Weights of a small contrastive audio-text model.
Training: muon at rate 0.0072, 3800 steps, batches of 128.
Rows from block 2 of the text encoder of a small contrastive audio-text model, named by matrix and row number. Rows with one number belong to one neuron. Each number is 200 + 30 x the weight over its row's rms, rounded and kept within 0 to 999. All counts start at 0. After the name is the row's rms in percent of the matrix's.
After each neuron's rows are labels from the 100 texts, of 14976, where the neuron reaches its largest size: "tokens" is the input token at the peak. Only what is clearly more common there than usual is listed. The data: synthesized solo parts of chorales (CocoChorales). In brackets: how many of the 100.
# gate: MLP gate (text_encoder.blocks.2.mlp.gate.weight, 672x256), inputs 0-85
# fc1: MLP up (text_encoder.blocks.2.mlp.fc1.weight, 672x256), inputs 0-85
# fc2: MLP down (text_encoder.blocks.2.mlp.fc2.weight, 256x672, transposed), outputs 0-85

gate.191,096,216,203,225,200,200,200,179,212,160,242,208,204,188,200,183,173,200,200,190,200,196,163,200,203,195,178,155,230,195,204,175,220,251,200,138,205,200,169,156,200,149,200,200,188,224,132,182,200,185,200,209,238,258,200,168,193,200,220,222,200,186,159,171,229,219,247,209,118,133,187,179,168,226,200,200,167,177,199,258,226,215,200,208,154,211,155
fc1.191,113,200,238,200,204,235,182,149,272,253,200,200,182,203,215,214,193,148,221,200,188,200,200,233,200,180,133,273,200,149,165,200,200,217,232,188,173,186,186,221,200,216,213,200,225,200,219,200,210,200,200,200,256,202,139,200,142,237,211,200,200,169,194,174,200,209,200,186,221,182,189,290,200,213,175,157,122,200,200,200,197,234,146,200,156,180,254
fc2.191,089,204,179,200,165,200,200,175,200,205,169,191,221,200,200,200,200,176,200,172,229,207,200,200,200,167,200,172,221,170,130,222,210,209,178,176,192,178,127,181,207,177,113,173,219,205,185,133,236,178,163,162,200,175,102,193,200,200,200,244,254,224,157,253,200,200,274,184,176,162,200,200,200,186,200,200,200,193,200,200,200,200,171,194,200,229,200
tokens: "#" (100)

gate.115,097,172,132,171,145,208,200,174,230,180,240,200,181,183,153,199,184,214,200,200,229,186,171,200,241,164,200,150,201,151,211,265,193,195,144,224,216,240,269,213,231,163,155,202,161,212,205,246,200,259,200,280,200,262,224,200,129,200,200,173,206,233,200,200,207,200,235,202,200,200,144,207,200,200,127,200,195,216,241,220,104,200,148,232,200,200,200
fc1.115,094,140,231,224,200,200,154,170,200,222,200,210,176,180,185,222,152,212,152,200,231,175,223,205,200,200,200,204,212,200,192,195,200,246,262,172,218,245,211,174,226,200,119,167,200,192,169,170,200,200,200,200,227,268,272,200,200,200,200,238,197,186,166,200,203,209,200,140,240,157,207,200,212,200,204,208,200,200,226,131,231,200,228,245,180,200,234
fc2.115,106,200,248,238,218,193,164,164,164,200,203,237,167,178,200,199,174,207,194,200,198,239,200,200,216,204,238,200,200,200,134,186,200,200,250,200,200,222,189,200,200,197,149,200,200,200,256,200,145,200,188,200,183,200,208,200,196,264,200,229,171,200,137,213,243,210,230,309,138,230,198,170,240,200,200,194,200,144,200,200,200,200,174,253,200,200,194
tokens: "a" (100)

gate.189,098,200,205,165,234,200,174,200,222,194,253,205,161,200,200,215,162,200,200,187,145,200,200,273,191,209,231,227,208,171,200,172,200,200,211,200,246,200,240,160,204,200,156,191,233,186,172,188,200,204,200,200,171,214,218,200,238,221,220,161,200,277,204,200,199,180,161,201,282,200,198,200,181,205,196,222,225,224,200,200,200,200,169,117,128,184,200
fc1.189,102,200,200,242,217,200,261,217,200,279,200,235,225,224,157,251,207,200,236,177,200,200,192,200,271,127,200,200,212,200,180,200,200,200,200,199,233,212,138,200,207,180,266,188,220,248,256,200,91,233,200,200,200,200,161,216,200,244,200,223,158,192,163,215,208,200,145,230,200,185,200,215,203,201,269,200,235,219,218,167,176,195,198,200,238,169,226
fc2.189,087,200,200,192,226,209,240,177,200,230,223,208,228,181,200,289,138,200,155,200,282,200,222,181,141,209,138,200,247,200,261,200,221,182,216,236,223,185,235,251,200,200,200,175,269,232,200,200,200,206,200,211,245,194,208,160,200,200,175,207,192,142,200,264,192,200,200,216,176,123,200,225,265,173,200,200,256,171,186,200,204,246,146,200,191,231,200
tokens: "c" (77); "e3" (15)

gate.18,096,236,211,128,179,199,189,213,176,200,158,143,200,166,200,200,200,200,200,266,247,194,200,224,195,200,228,238,200,139,198,216,252,200,237,209,169,121,231,208,200,190,200,214,200,200,200,200,150,200,175,200,200,178,200,163,248,208,166,253,200,206,212,200,256,191,204,254,207,190,200,236,124,218,181,117,200,187,221,235,200,241,200,245,222,200,226
fc1.18,104,200,200,200,200,200,118,283,200,200,240,213,284,171,216,206,200,205,229,250,194,161,200,200,146,200,216,200,200,200,200,238,200,212,200,182,204,175,200,203,231,156,200,239,211,225,224,205,200,171,258,187,95,162,248,164,200,200,134,262,200,200,200,150,275,188,208,209,225,200,192,283,208,182,164,200,200,202,296,200,180,160,195,194,200,209,200
fc2.18,108,200,139,200,200,180,231,200,200,200,200,200,200,191,210,161,199,193,255,222,200,174,218,188,200,185,211,197,216,143,140,185,170,222,150,200,200,200,274,200,190,192,191,141,208,152,200,168,177,248,200,227,229,148,200,173,126,149,237,200,200,159,168,197,212,227,200,171,184,178,200,211,171,207,189,200,213,215,148,176,283,176,200,206,206,170,189
tokens: "5" (97)

gate.137,102,200,225,179,200,194,216,148,157,221,200,183,188,221,148,169,249,184,178,205,159,200,161,209,200,200,200,200,222,200,248,200,207,200,200,175,225,227,187,176,177,202,200,268,193,200,157,228,200,192,251,186,200,188,156,255,188,200,219,200,231,200,173,200,192,169,222,201,181,138,200,224,172,139,200,197,248,253,200,200,189,199,236,200,200,200,205
fc1.137,100,200,200,140,228,211,200,244,191,184,264,200,200,132,200,200,188,200,220,254,207,145,242,177,216,158,206,129,184,156,200,200,200,159,209,200,254,200,200,200,200,200,212,235,211,162,181,122,200,285,200,262,145,194,149,200,200,154,200,250,128,192,152,231,167,200,183,188,216,200,179,222,146,211,235,222,185,200,269,283,208,192,195,218,238,200,204
fc2.137,094,116,181,198,200,176,165,181,200,200,248,245,222,179,277,200,200,200,142,176,211,200,205,200,200,200,242,200,181,200,174,185,200,200,259,234,246,194,200,147,200,196,222,176,200,200,221,200,200,219,258,245,200,212,200,235,177,200,178,188,139,200,200,145,153,220,200,200,232,196,184,131,178,199,199,200,168,239,200,198,186,203,233,200,237,197,200
tokens: "a" (85)

gate.219,097,200,205,202,268,200,205,216,168,200,200,200,200,204,200,207,199,200,200,198,223,200,200,252,163,208,208,218,155,200,144,200,278,200,222,175,127,193,172,205,225,183,141,187,124,195,126,190,181,200,193,174,139,206,200,200,175,200,225,248,242,200,200,183,203,225,228,233,181,200,233,246,200,169,173,200,195,200,200,201,138,179,151,210,174,188,200
fc1.219,102,200,200,200,179,200,151,179,252,203,160,177,233,204,200,191,193,168,241,219,153,200,200,111,200,200,200,180,205,159,269,200,200,200,200,230,258,221,234,180,204,200,239,200,169,200,198,206,226,200,184,236,151,200,180,235,196,196,200,200,189,188,200,251,165,200,195,250,202,200,200,200,218,168,200,200,250,210,200,200,113,193,232,200,181,200,281
fc2.219,113,183,152,225,200,200,149,217,143,214,217,188,246,165,154,89,191,155,166,200,178,200,220,245,171,257,231,200,200,144,235,213,150,209,225,195,181,222,184,212,241,231,176,207,264,178,232,200,136,200,227,173,208,175,184,222,200,170,173,145,223,200,198,185,200,145,200,266,175,206,200,163,184,238,205,211,196,195,205,222,204,214,200,187,212,239,219
tokens: "5" (91); "d" (8)

gate.82,103,229,161,116,276,160,200,140,215,200,186,200,181,235,218,207,218,200,289,195,200,311,199,213,194,245,200,220,200,210,216,198,198,190,188,200,214,157,179,174,155,156,200,200,191,231,186,201,181,200,206,216,199,162,200,187,200,200,200,225,140,200,207,216,197,200,192,243,174,200,224,141,131,277,248,196,171,197,247,200,186,221,200,155,200,238,200
fc1.82,102,200,200,190,221,223,142,200,231,196,212,162,224,216,209,200,250,185,199,176,189,200,161,216,225,240,168,223,200,200,174,200,200,254,197,166,206,216,239,175,239,252,282,196,196,200,189,241,191,200,218,199,200,176,245,226,200,167,200,200,219,200,153,182,200,213,263,145,200,131,200,209,197,184,211,206,224,234,200,220,229,255,158,200,176,200,200
fc2.82,104,235,200,189,170,179,232,208,200,200,199,246,213,213,216,200,200,200,242,200,201,210,200,200,200,243,200,200,272,209,261,194,163,200,224,190,200,200,200,215,200,222,168,246,190,218,197,215,205,200,224,116,200,171,214,225,200,198,105,189,233,165,192,193,198,200,210,200,200,180,200,200,198,229,245,200,200,200,202,198,153,200,200,231,205,206,165
tokens: "#" (71); "g" (29)

gate.569,097,200,153,200,139,181,133,172,200,158,200,200,236,261,142,231,200,172,242,200,249,170,200,218,160,181,200,200,200,192,169,253,177,127,198,143,223,180,203,185,200,200,194,261,200,189,200,193,151,200,200,247,202,207,200,200,192,199,188,200,249,191,172,200,194,184,158,200,231,200,194,200,200,200,194,172,200,180,170,200,203,179,178,224,220,272,234
fc1.569,106,202,244,196,200,200,200,199,200,200,200,226,177,273,235,226,182,200,200,212,215,201,182,173,162,200,225,270,140,169,200,199,181,240,197,177,200,130,204,178,175,168,85,200,200,200,255,200,204,200,200,200,200,208,266,231,200,200,267,242,193,246,219,243,243,200,181,157,227,177,156,191,200,191,218,163,158,133,200,220,144,213,217,190,200,219,209
fc2.569,098,153,203,200,200,200,181,200,200,226,170,217,220,164,200,200,184,200,268,200,211,200,224,206,185,207,200,298,150,200,200,200,200,228,195,251,184,180,200,167,250,180,153,200,200,228,200,182,135,200,219,200,190,189,189,200,237,166,122,180,235,198,196,200,238,200,195,200,172,180,200,200,200,252,200,200,228,202,167,244,171,200,200,198,200,197,153
tokens: "a" (100)

gate.403,095,92,200,200,253,200,171,200,177,211,218,200,200,200,260,200,181,200,206,200,200,219,200,200,230,200,219,219,200,175,253,168,200,78,253,229,217,232,200,200,153,211,211,184,206,200,167,251,178,200,165,200,180,200,200,242,199,188,241,160,257,200,200,239,200,198,190,200,184,200,131,225,200,200,200,200,200,224,200,200,200,212,174,194,204,153,200
fc1.403,094,200,266,200,191,200,253,200,177,200,200,200,201,252,183,184,232,270,200,200,171,200,197,170,200,155,208,200,228,156,174,213,137,147,198,206,242,142,227,223,257,200,200,200,127,149,192,247,200,200,225,200,200,249,200,216,200,183,172,191,241,246,200,206,200,200,198,200,167,200,176,200,200,200,148,184,206,200,200,195,136,210,180,173,184,200,197
fc2.403,093,151,200,258,246,236,200,262,190,200,238,194,192,219,208,194,129,200,222,200,216,200,139,280,167,229,162,164,200,203,200,200,131,189,158,200,200,187,191,200,223,214,225,200,200,200,200,217,204,200,139,166,200,200,147,153,200,205,202,207,200,185,208,203,222,200,187,199,200,234,200,241,170,200,200,140,200,174,228,200,254,243,200,200,231,126,261
tokens: "b3" (30); "b4" (27)

gate.232,104,250,200,183,200,238,200,182,174,253,178,200,201,272,276,158,200,212,212,200,200,148,186,190,206,200,200,172,186,200,232,200,200,256,154,225,239,230,159,200,143,184,225,186,195,200,173,200,200,200,200,200,200,231,252,218,145,229,231,229,170,210,215,200,165,249,200,200,210,220,166,174,243,172,169,194,200,239,200,200,200,197,200,221,223,268,137
fc1.232,094,210,200,228,226,200,158,200,183,142,100,200,157,200,231,200,200,200,231,203,206,221,217,231,200,181,242,200,200,259,246,156,200,200,200,180,231,200,200,185,199,217,200,231,233,183,200,189,153,193,200,182,206,114,217,194,137,227,157,226,200,200,205,237,200,155,240,200,198,200,200,187,138,200,226,171,144,200,239,249,215,200,174,179,164,195,149
fc2.232,094,146,205,200,186,201,200,151,165,200,194,174,210,243,137,153,267,208,200,251,200,200,155,204,187,200,218,200,200,158,200,201,155,200,202,166,160,276,228,200,163,190,205,233,147,192,174,142,200,233,198,154,144,200,255,188,225,204,260,218,213,200,180,204,200,200,154,240,152,200,159,200,157,200,160,212,205,201,202,128,168,187,211,200,200,187,217
tokens: "5" (90)

gate.448,093,200,271,194,203,186,145,168,200,200,145,208,112,200,201,190,200,206,200,193,195,224,188,212,200,193,179,184,276,200,200,182,134,178,205,241,187,200,188,200,171,195,200,229,138,223,200,207,249,200,204,249,200,122,254,149,200,181,206,181,200,220,133,240,198,200,200,241,164,200,200,257,253,236,239,179,200,200,249,170,161,177,187,227,200,200,226
fc1.448,100,194,200,200,200,198,200,156,187,201,160,169,157,254,200,180,222,233,250,215,176,157,250,180,200,200,185,194,137,200,227,200,193,159,242,161,200,202,214,200,214,200,124,240,200,228,200,186,200,200,153,187,200,200,123,162,175,175,200,294,200,221,199,200,200,194,250,227,200,200,209,310,160,159,200,151,130,200,200,201,287,200,200,238,179,199,200
fc2.448,113,188,200,254,200,201,248,238,154,185,200,202,195,276,196,205,199,173,136,243,247,170,206,215,251,220,181,200,253,200,259,246,154,239,237,200,229,200,183,200,166,200,256,197,177,213,200,235,200,200,243,200,200,200,197,147,201,192,242,206,219,164,147,156,197,204,198,200,200,200,228,200,218,228,200,204,214,206,161,241,255,183,191,200,203,141,223
tokens: "c" (48); "<end>" (40)

gate.493,103,212,165,221,146,200,200,251,232,200,207,254,186,185,183,137,242,217,210,163,233,200,193,243,200,199,200,198,203,221,228,160,183,200,254,200,241,200,200,200,230,235,238,200,236,152,216,200,184,192,225,204,163,216,171,204,165,213,194,222,200,200,146,228,247,200,178,239,170,182,200,115,176,188,200,180,252,200,169,194,159,223,226,269,200,128,191
fc1.493,106,200,162,200,205,211,229,171,234,190,200,200,196,210,200,236,218,200,207,220,200,200,232,200,160,182,195,228,189,200,204,293,200,165,178,156,200,188,221,200,200,200,200,236,205,144,161,185,161,200,200,130,232,225,159,251,200,202,209,189,210,149,202,200,200,290,200,239,198,181,205,201,200,197,200,206,238,243,200,202,208,195,200,150,193,200,200
fc2.493,103,200,213,291,210,200,179,217,168,255,227,203,200,213,204,200,200,200,212,200,170,166,177,200,267,142,198,230,200,200,218,200,177,184,160,200,200,151,200,200,180,202,206,176,200,180,145,204,231,222,200,188,241,200,200,290,261,200,155,175,151,240,158,200,200,247,229,200,262,262,200,200,172,161,211,163,197,230,251,200,193,258,200,142,231,253,220
tokens: "d" (93)

gate.314,091,200,226,182,179,310,214,200,186,200,197,229,142,200,182,180,269,200,168,221,207,230,200,200,200,200,171,230,175,204,200,200,157,186,216,200,163,200,181,200,200,196,206,200,166,208,267,200,249,175,174,200,220,206,197,220,194,164,251,198,166,220,200,127,174,202,272,254,200,177,137,153,200,205,224,181,225,218,193,227,162,200,231,160,244,220,216
fc1.314,095,257,200,200,200,233,195,200,217,200,270,200,197,182,236,244,231,160,200,146,215,200,200,123,239,164,194,200,241,157,170,200,180,200,200,200,196,277,225,158,200,215,286,187,242,223,236,200,195,232,201,187,200,240,229,193,200,200,208,200,204,139,186,200,200,180,200,231,148,211,235,179,258,200,254,200,200,236,200,200,165,200,200,195,205,184,200
fc2.314,098,200,209,205,205,169,200,200,164,242,192,250,251,207,224,200,203,275,227,200,200,200,176,245,233,200,230,156,204,241,200,200,254,200,172,241,217,200,200,200,266,200,200,200,200,174,204,198,167,200,200,246,200,267,257,178,200,178,200,190,246,154,167,158,230,230,215,267,200,184,200,200,204,194,156,203,176,207,200,181,227,220,231,200,200,200,182
tokens: "a" (100)

gate.190,095,206,162,158,203,187,266,195,200,221,227,167,200,193,200,115,164,166,180,189,232,223,200,225,193,188,221,200,198,200,220,200,169,185,197,266,170,218,185,169,177,133,200,198,200,139,235,198,240,203,143,243,200,189,211,200,133,229,200,200,200,189,211,227,213,197,200,232,200,150,224,234,230,255,180,227,190,200,195,185,223,259,239,206,207,200,197
fc1.190,102,202,200,193,192,106,129,232,223,200,144,236,203,159,242,200,223,200,200,200,316,131,168,222,171,249,214,214,208,224,232,198,262,149,224,200,262,167,200,193,152,206,209,200,200,153,251,213,214,200,221,200,200,211,220,151,250,200,245,208,212,189,200,200,190,211,214,145,225,200,200,125,172,200,200,183,200,186,222,143,200,221,183,204,171,200,222
fc2.190,097,200,200,248,226,172,156,200,194,163,179,175,200,200,205,200,154,200,200,171,209,200,137,201,194,200,209,212,190,126,200,200,239,189,200,200,200,259,203,193,200,200,181,242,215,200,182,297,200,119,194,200,224,200,148,189,192,200,195,200,234,205,151,198,200,232,200,208,200,200,200,225,172,200,200,200,184,175,200,231,200,271,200,194,193,261,200
tokens: "b3" (52); "<end>" (30); "3" (14)

gate.211,107,183,252,200,231,243,183,173,210,213,152,233,200,239,188,218,179,165,237,204,200,200,242,199,200,200,215,204,200,180,216,200,200,214,261,211,226,229,138,200,239,241,225,200,192,200,205,200,258,212,177,215,207,191,200,176,204,170,200,179,139,176,210,211,200,208,264,192,199,256,200,191,204,200,200,210,200,177,170,172,207,200,200,233,220,199,257
fc1.211,099,193,144,245,206,200,200,200,200,155,221,200,200,202,248,234,173,178,138,200,209,149,232,229,200,200,232,200,200,216,245,200,200,223,200,149,223,188,184,197,188,180,200,168,200,263,256,188,191,179,232,113,284,245,224,145,140,200,218,228,171,233,212,203,151,200,240,161,200,200,191,200,200,278,200,161,215,254,201,199,187,208,207,249,219,189,200
fc2.211,091,183,164,157,231,166,188,193,199,187,173,121,214,177,238,204,200,167,209,292,223,200,170,150,200,240,212,231,158,164,200,144,220,176,200,231,200,177,155,259,159,200,178,207,247,195,200,214,253,148,182,200,136,200,200,200,249,210,200,200,200,217,158,200,287,189,220,117,179,200,190,209,200,132,171,200,200,277,211,200,178,222,206,200,210,153,200
tokens: "b3" (93)

gate.377,101,196,127,191,200,242,200,200,212,200,222,200,226,200,206,155,147,200,201,175,200,243,188,199,187,200,200,189,217,200,167,185,200,200,200,228,186,239,163,200,213,163,182,200,156,169,200,200,174,201,205,200,157,200,182,159,200,178,200,222,155,200,156,170,200,225,200,196,196,141,256,148,217,197,235,214,162,200,180,102,145,200,220,200,144,200,200
fc1.377,097,200,213,219,173,185,224,200,146,175,207,221,170,136,168,230,230,200,235,163,244,164,131,183,244,200,245,177,200,182,176,235,200,252,200,190,153,200,221,145,200,212,217,187,149,151,234,200,200,164,244,200,234,184,190,194,208,200,197,194,145,200,268,238,200,145,200,198,213,217,242,184,195,186,299,200,212,184,249,233,200,200,200,200,206,203,200
fc2.377,099,226,200,185,308,194,200,147,189,194,183,200,280,172,238,195,200,218,190,200,235,212,248,200,200,210,207,192,194,200,200,200,193,200,180,182,213,183,200,170,193,159,245,131,200,186,200,200,200,200,188,200,247,261,160,252,161,200,244,204,184,233,200,225,198,240,176,200,200,282,200,250,200,242,200,200,196,200,232,161,200,200,200,225,192,239,200
tokens: "c" (77); "d" (9)

gate.503,097,217,207,204,224,200,196,200,201,308,200,200,181,204,200,180,203,124,207,180,189,203,220,245,200,200,167,189,233,254,169,200,172,200,144,200,219,158,271,182,200,210,200,200,198,240,228,165,281,200,212,175,169,246,200,200,200,200,200,232,216,229,170,202,200,200,166,165,174,153,162,200,211,167,200,190,175,200,160,269,163,200,200,180,182,200,208
fc1.503,101,172,145,200,198,217,200,245,203,173,218,289,260,193,200,200,192,197,174,214,200,200,204,165,200,249,192,189,200,200,168,200,250,200,222,211,238,129,153,200,205,200,188,182,228,228,223,135,200,192,200,205,197,217,200,200,200,201,215,189,200,200,200,200,113,270,204,220,200,225,211,200,200,200,147,200,157,200,200,153,194,162,200,206,200,198,190
fc2.503,108,272,200,200,251,196,218,126,231,194,155,198,216,232,248,182,200,200,200,174,286,200,146,205,200,285,252,188,183,186,194,200,180,133,174,200,143,197,200,236,200,184,200,200,198,200,200,209,200,138,170,188,233,256,144,200,165,179,200,172,203,200,174,175,240,205,192,142,216,200,120,201,188,200,213,225,155,195,201,220,182,200,186,200,150,191,200
tokens: "c" (59); "3" (32); "d" (9)

gate.563,108,200,203,185,194,221,217,200,236,175,258,186,194,189,247,141,223,214,205,181,183,238,142,200,179,255,226,224,229,179,215,200,225,200,200,200,200,222,174,222,192,275,238,201,211,230,200,200,200,200,245,243,151,200,196,184,200,200,158,255,176,200,206,177,186,181,217,192,208,188,178,200,200,143,131,129,203,200,234,202,200,200,166,200,217,138,234
fc1.563,100,156,166,123,200,200,199,200,168,198,194,221,245,205,200,200,200,200,200,165,200,211,181,206,191,244,253,279,244,201,148,197,195,200,200,200,196,207,173,200,187,200,273,153,150,205,200,236,182,177,224,158,217,184,200,296,251,203,221,200,212,231,216,175,210,200,236,179,197,241,172,209,205,184,200,200,200,171,200,200,214,200,187,200,205,192,200
fc2.563,107,187,164,220,268,190,206,200,200,225,200,200,173,122,262,196,181,200,200,254,175,211,200,200,186,166,211,200,200,200,209,200,200,240,200,215,225,200,189,147,214,200,256,230,178,187,229,98,225,195,173,218,134,206,166,200,236,227,200,270,209,170,209,200,230,200,244,200,180,166,267,165,200,247,200,200,203,200,212,215,200,165,177,232,200,217,200
tokens: "c" (79); "d" (15)

gate.462,100,189,155,200,113,213,198,200,223,256,206,201,200,200,195,177,223,200,176,228,200,254,185,200,208,158,260,170,139,216,238,233,185,200,200,206,200,214,200,200,203,207,210,231,204,211,170,221,200,134,240,190,200,200,200,200,200,217,207,200,200,272,164,132,232,149,200,210,224,200,243,72,216,200,210,166,199,223,200,244,227,184,200,263,227,200,237
fc1.462,093,179,167,221,199,224,236,200,236,238,200,171,223,198,200,200,230,280,200,172,200,207,129,213,226,172,186,260,183,231,217,200,292,158,150,170,264,200,198,198,151,200,200,200,175,181,242,200,200,218,194,200,201,200,211,219,200,259,167,200,189,152,200,216,221,259,200,200,200,223,172,202,175,210,156,224,178,200,229,148,200,232,207,189,200,200,164
fc2.462,099,157,147,200,197,219,165,293,200,200,145,159,159,158,221,200,199,230,194,197,275,200,200,222,200,225,200,200,170,200,243,208,196,204,200,206,235,231,238,208,200,134,174,150,200,198,170,209,184,163,228,195,208,180,262,212,168,200,159,200,187,224,208,200,160,235,200,200,155,262,200,200,178,239,200,217,198,200,200,257,150,273,156,231,254,236,230
tokens: "d" (100)

gate.502,097,260,185,241,165,200,212,243,200,212,202,214,200,200,185,218,165,197,200,164,195,231,239,200,184,224,202,198,163,204,147,200,202,267,219,184,200,209,205,115,161,193,183,217,248,200,177,217,183,200,180,200,232,208,178,129,200,178,194,248,231,140,205,249,200,200,194,238,200,200,200,179,200,179,215,200,181,200,214,200,209,149,200,225,226,200,200
fc1.502,103,218,251,142,254,230,177,149,251,145,225,230,198,190,156,203,211,175,164,178,174,204,200,200,127,153,200,207,200,151,200,200,207,200,222,204,200,200,200,173,227,200,200,200,184,224,200,191,113,183,200,200,200,203,169,288,206,200,200,113,184,165,200,257,224,200,225,197,191,200,202,200,200,200,162,225,238,170,213,190,300,231,209,145,168,200,174
fc2.502,098,216,162,233,193,200,225,200,196,200,195,289,155,198,178,199,200,184,197,183,233,200,200,247,132,200,207,200,184,249,200,203,273,250,213,226,197,200,254,179,134,178,200,140,169,200,171,160,145,200,176,200,200,201,258,193,224,200,230,200,166,120,175,254,117,219,200,200,211,200,161,182,200,245,231,185,200,210,261,242,185,226,157,141,200,200,226
tokens: "5" (86); "d4" (14)

gate.281,091,174,210,225,200,294,222,223,185,200,197,219,221,200,216,156,224,200,174,162,200,179,195,200,183,172,200,200,201,200,200,155,200,200,223,200,200,231,170,200,215,187,200,225,219,181,180,196,200,188,200,183,200,200,200,200,182,173,139,209,200,200,200,195,180,188,184,205,95,200,200,181,196,200,173,212,140,209,153,191,240,94,200,184,208,194,207
fc1.281,092,129,200,200,200,218,200,136,208,239,200,232,173,271,200,146,200,217,207,222,200,200,132,199,193,200,241,181,256,200,218,195,170,245,200,159,227,239,200,200,177,219,184,147,160,263,200,200,212,200,207,137,234,222,178,208,237,200,214,176,200,200,200,200,202,191,197,200,200,208,200,200,218,200,192,257,303,200,229,200,200,117,200,183,200,167,188
fc2.281,101,200,213,165,194,200,251,241,200,179,163,147,170,262,202,202,200,190,200,166,203,200,200,262,249,130,231,191,144,189,200,173,200,199,160,251,200,186,205,158,200,273,154,143,183,122,167,200,203,156,207,189,127,225,155,283,200,221,251,200,235,224,173,200,200,185,161,159,200,172,183,207,214,200,184,158,209,194,205,250,183,201,219,192,200,176,106
tokens: "a" (69); "5" (31)

gate.421,091,228,207,222,222,200,212,200,227,252,200,200,200,200,226,178,244,185,215,201,200,153,204,239,152,200,220,143,180,184,255,196,200,201,200,200,260,200,202,169,247,165,222,200,218,200,200,151,200,218,198,233,231,177,219,204,272,202,193,200,171,192,200,265,178,197,200,200,190,166,200,200,226,200,298,200,218,200,170,203,188,263,256,160,241,135,192
fc1.421,104,200,216,200,189,166,202,198,102,254,182,259,200,222,200,242,191,196,200,200,240,200,200,200,184,200,200,187,153,135,200,217,143,200,200,180,200,162,200,126,200,272,200,200,192,200,200,200,200,179,150,217,214,209,183,228,167,192,236,167,241,223,208,189,203,91,173,227,227,242,243,221,162,229,157,225,209,200,123,200,231,234,238,200,203,232,194
fc2.421,099,213,153,200,177,200,179,251,165,278,200,178,166,108,175,200,223,246,200,213,200,179,151,192,200,161,165,109,223,200,161,200,200,156,140,242,218,223,164,205,200,161,224,200,173,197,210,200,200,190,200,170,202,196,189,118,200,210,215,216,148,200,227,159,209,192,200,218,224,249,196,266,200,231,236,225,240,211,179,267,213,200,180,204,200,180,215
tokens: "#" (56); "a3" (11); "e4" (7)

gate.197,101,200,212,184,192,200,200,190,231,285,268,161,181,196,184,233,200,286,185,219,187,121,200,219,186,246,207,171,200,193,245,168,246,152,197,149,200,206,200,244,200,191,200,223,200,183,200,253,249,200,200,262,219,162,205,231,188,118,200,212,200,184,200,200,219,210,177,200,200,288,203,191,168,158,217,175,237,229,186,256,200,162,131,200,156,199,200
fc1.197,103,262,239,232,191,209,221,221,191,239,200,176,189,180,200,289,200,139,171,200,194,201,198,209,200,177,220,187,182,228,153,200,256,200,244,250,199,193,209,187,213,141,252,200,200,266,200,207,200,200,187,177,177,155,200,205,212,218,222,200,200,196,217,158,145,240,200,200,200,259,236,200,256,228,189,200,181,147,215,200,198,164,200,222,196,255,189
fc2.197,103,235,196,249,200,200,200,233,269,142,221,199,199,248,212,232,213,233,197,209,145,200,200,200,172,163,265,272,200,253,200,143,237,200,236,182,225,200,260,200,134,231,264,226,208,242,266,251,200,202,200,211,200,238,256,237,146,200,200,233,200,163,200,200,214,200,148,268,229,184,200,200,97,204,276,205,199,200,190,222,216,200,175,169,200,234,200
tokens: "c" (36); "#" (33); "5" (15); "d" (11)

gate.124,093,197,239,200,183,200,222,177,151,132,200,200,155,200,228,200,174,200,174,146,251,232,213,201,230,172,271,200,228,160,184,200,186,200,200,200,209,227,271,200,200,200,200,200,268,165,200,184,202,200,200,200,260,250,199,150,200,202,200,242,192,200,230,172,224,156,169,185,200,217,177,200,200,200,238,188,258,200,121,155,173,200,200,184,159,238,177
fc1.124,097,200,174,200,200,182,139,166,200,200,200,219,200,235,180,140,183,200,212,200,202,212,181,253,200,212,168,196,221,200,200,204,190,257,240,190,200,161,191,200,172,200,200,198,238,169,150,236,217,254,258,237,218,200,200,200,200,234,201,175,200,156,200,200,198,200,200,227,195,200,247,200,164,200,200,200,194,230,229,206,189,191,143,193,202,200,202
fc2.124,102,174,200,252,190,226,211,200,183,136,200,200,183,198,200,171,295,200,200,167,200,234,200,175,167,252,128,200,244,227,217,227,194,171,200,266,143,200,200,268,203,168,236,230,143,216,185,237,200,200,211,200,135,204,200,213,149,223,195,164,221,200,212,200,200,200,200,200,155,221,200,242,200,200,146,200,218,200,200,185,200,221,200,275,200,204,200
tokens: "b3" (78); "b2" (18)

gate.263,094,207,143,220,211,149,168,200,173,163,217,236,200,172,148,200,217,172,201,202,200,201,217,240,200,226,163,153,286,200,218,233,200,223,200,200,231,248,280,200,189,223,200,197,200,248,199,224,200,200,200,200,207,200,252,207,176,164,200,200,132,200,181,200,217,207,210,251,200,164,207,176,202,200,167,200,187,200,190,200,130,157,200,251,186,200,191
fc1.263,092,234,200,200,127,212,153,210,241,191,229,209,201,228,152,188,228,200,235,194,265,253,200,199,239,179,212,158,200,184,224,218,255,189,177,163,177,193,148,207,201,215,225,200,214,281,236,227,136,286,177,200,275,166,200,223,190,196,231,200,199,142,200,175,132,198,208,224,218,200,221,200,200,234,203,230,200,188,226,190,242,260,191,200,200,200,225
fc2.263,102,239,200,246,200,171,274,246,171,198,200,239,228,200,200,185,211,233,193,154,200,185,200,188,200,190,235,197,200,210,200,200,196,200,263,194,184,113,152,255,224,200,172,200,230,200,217,154,223,200,200,203,200,200,212,169,196,200,158,200,226,200,200,212,205,143,200,144,118,213,240,200,200,156,269,176,200,181,199,191,167,215,200,241,223,237,178
tokens: "d" (50); "g3" (24)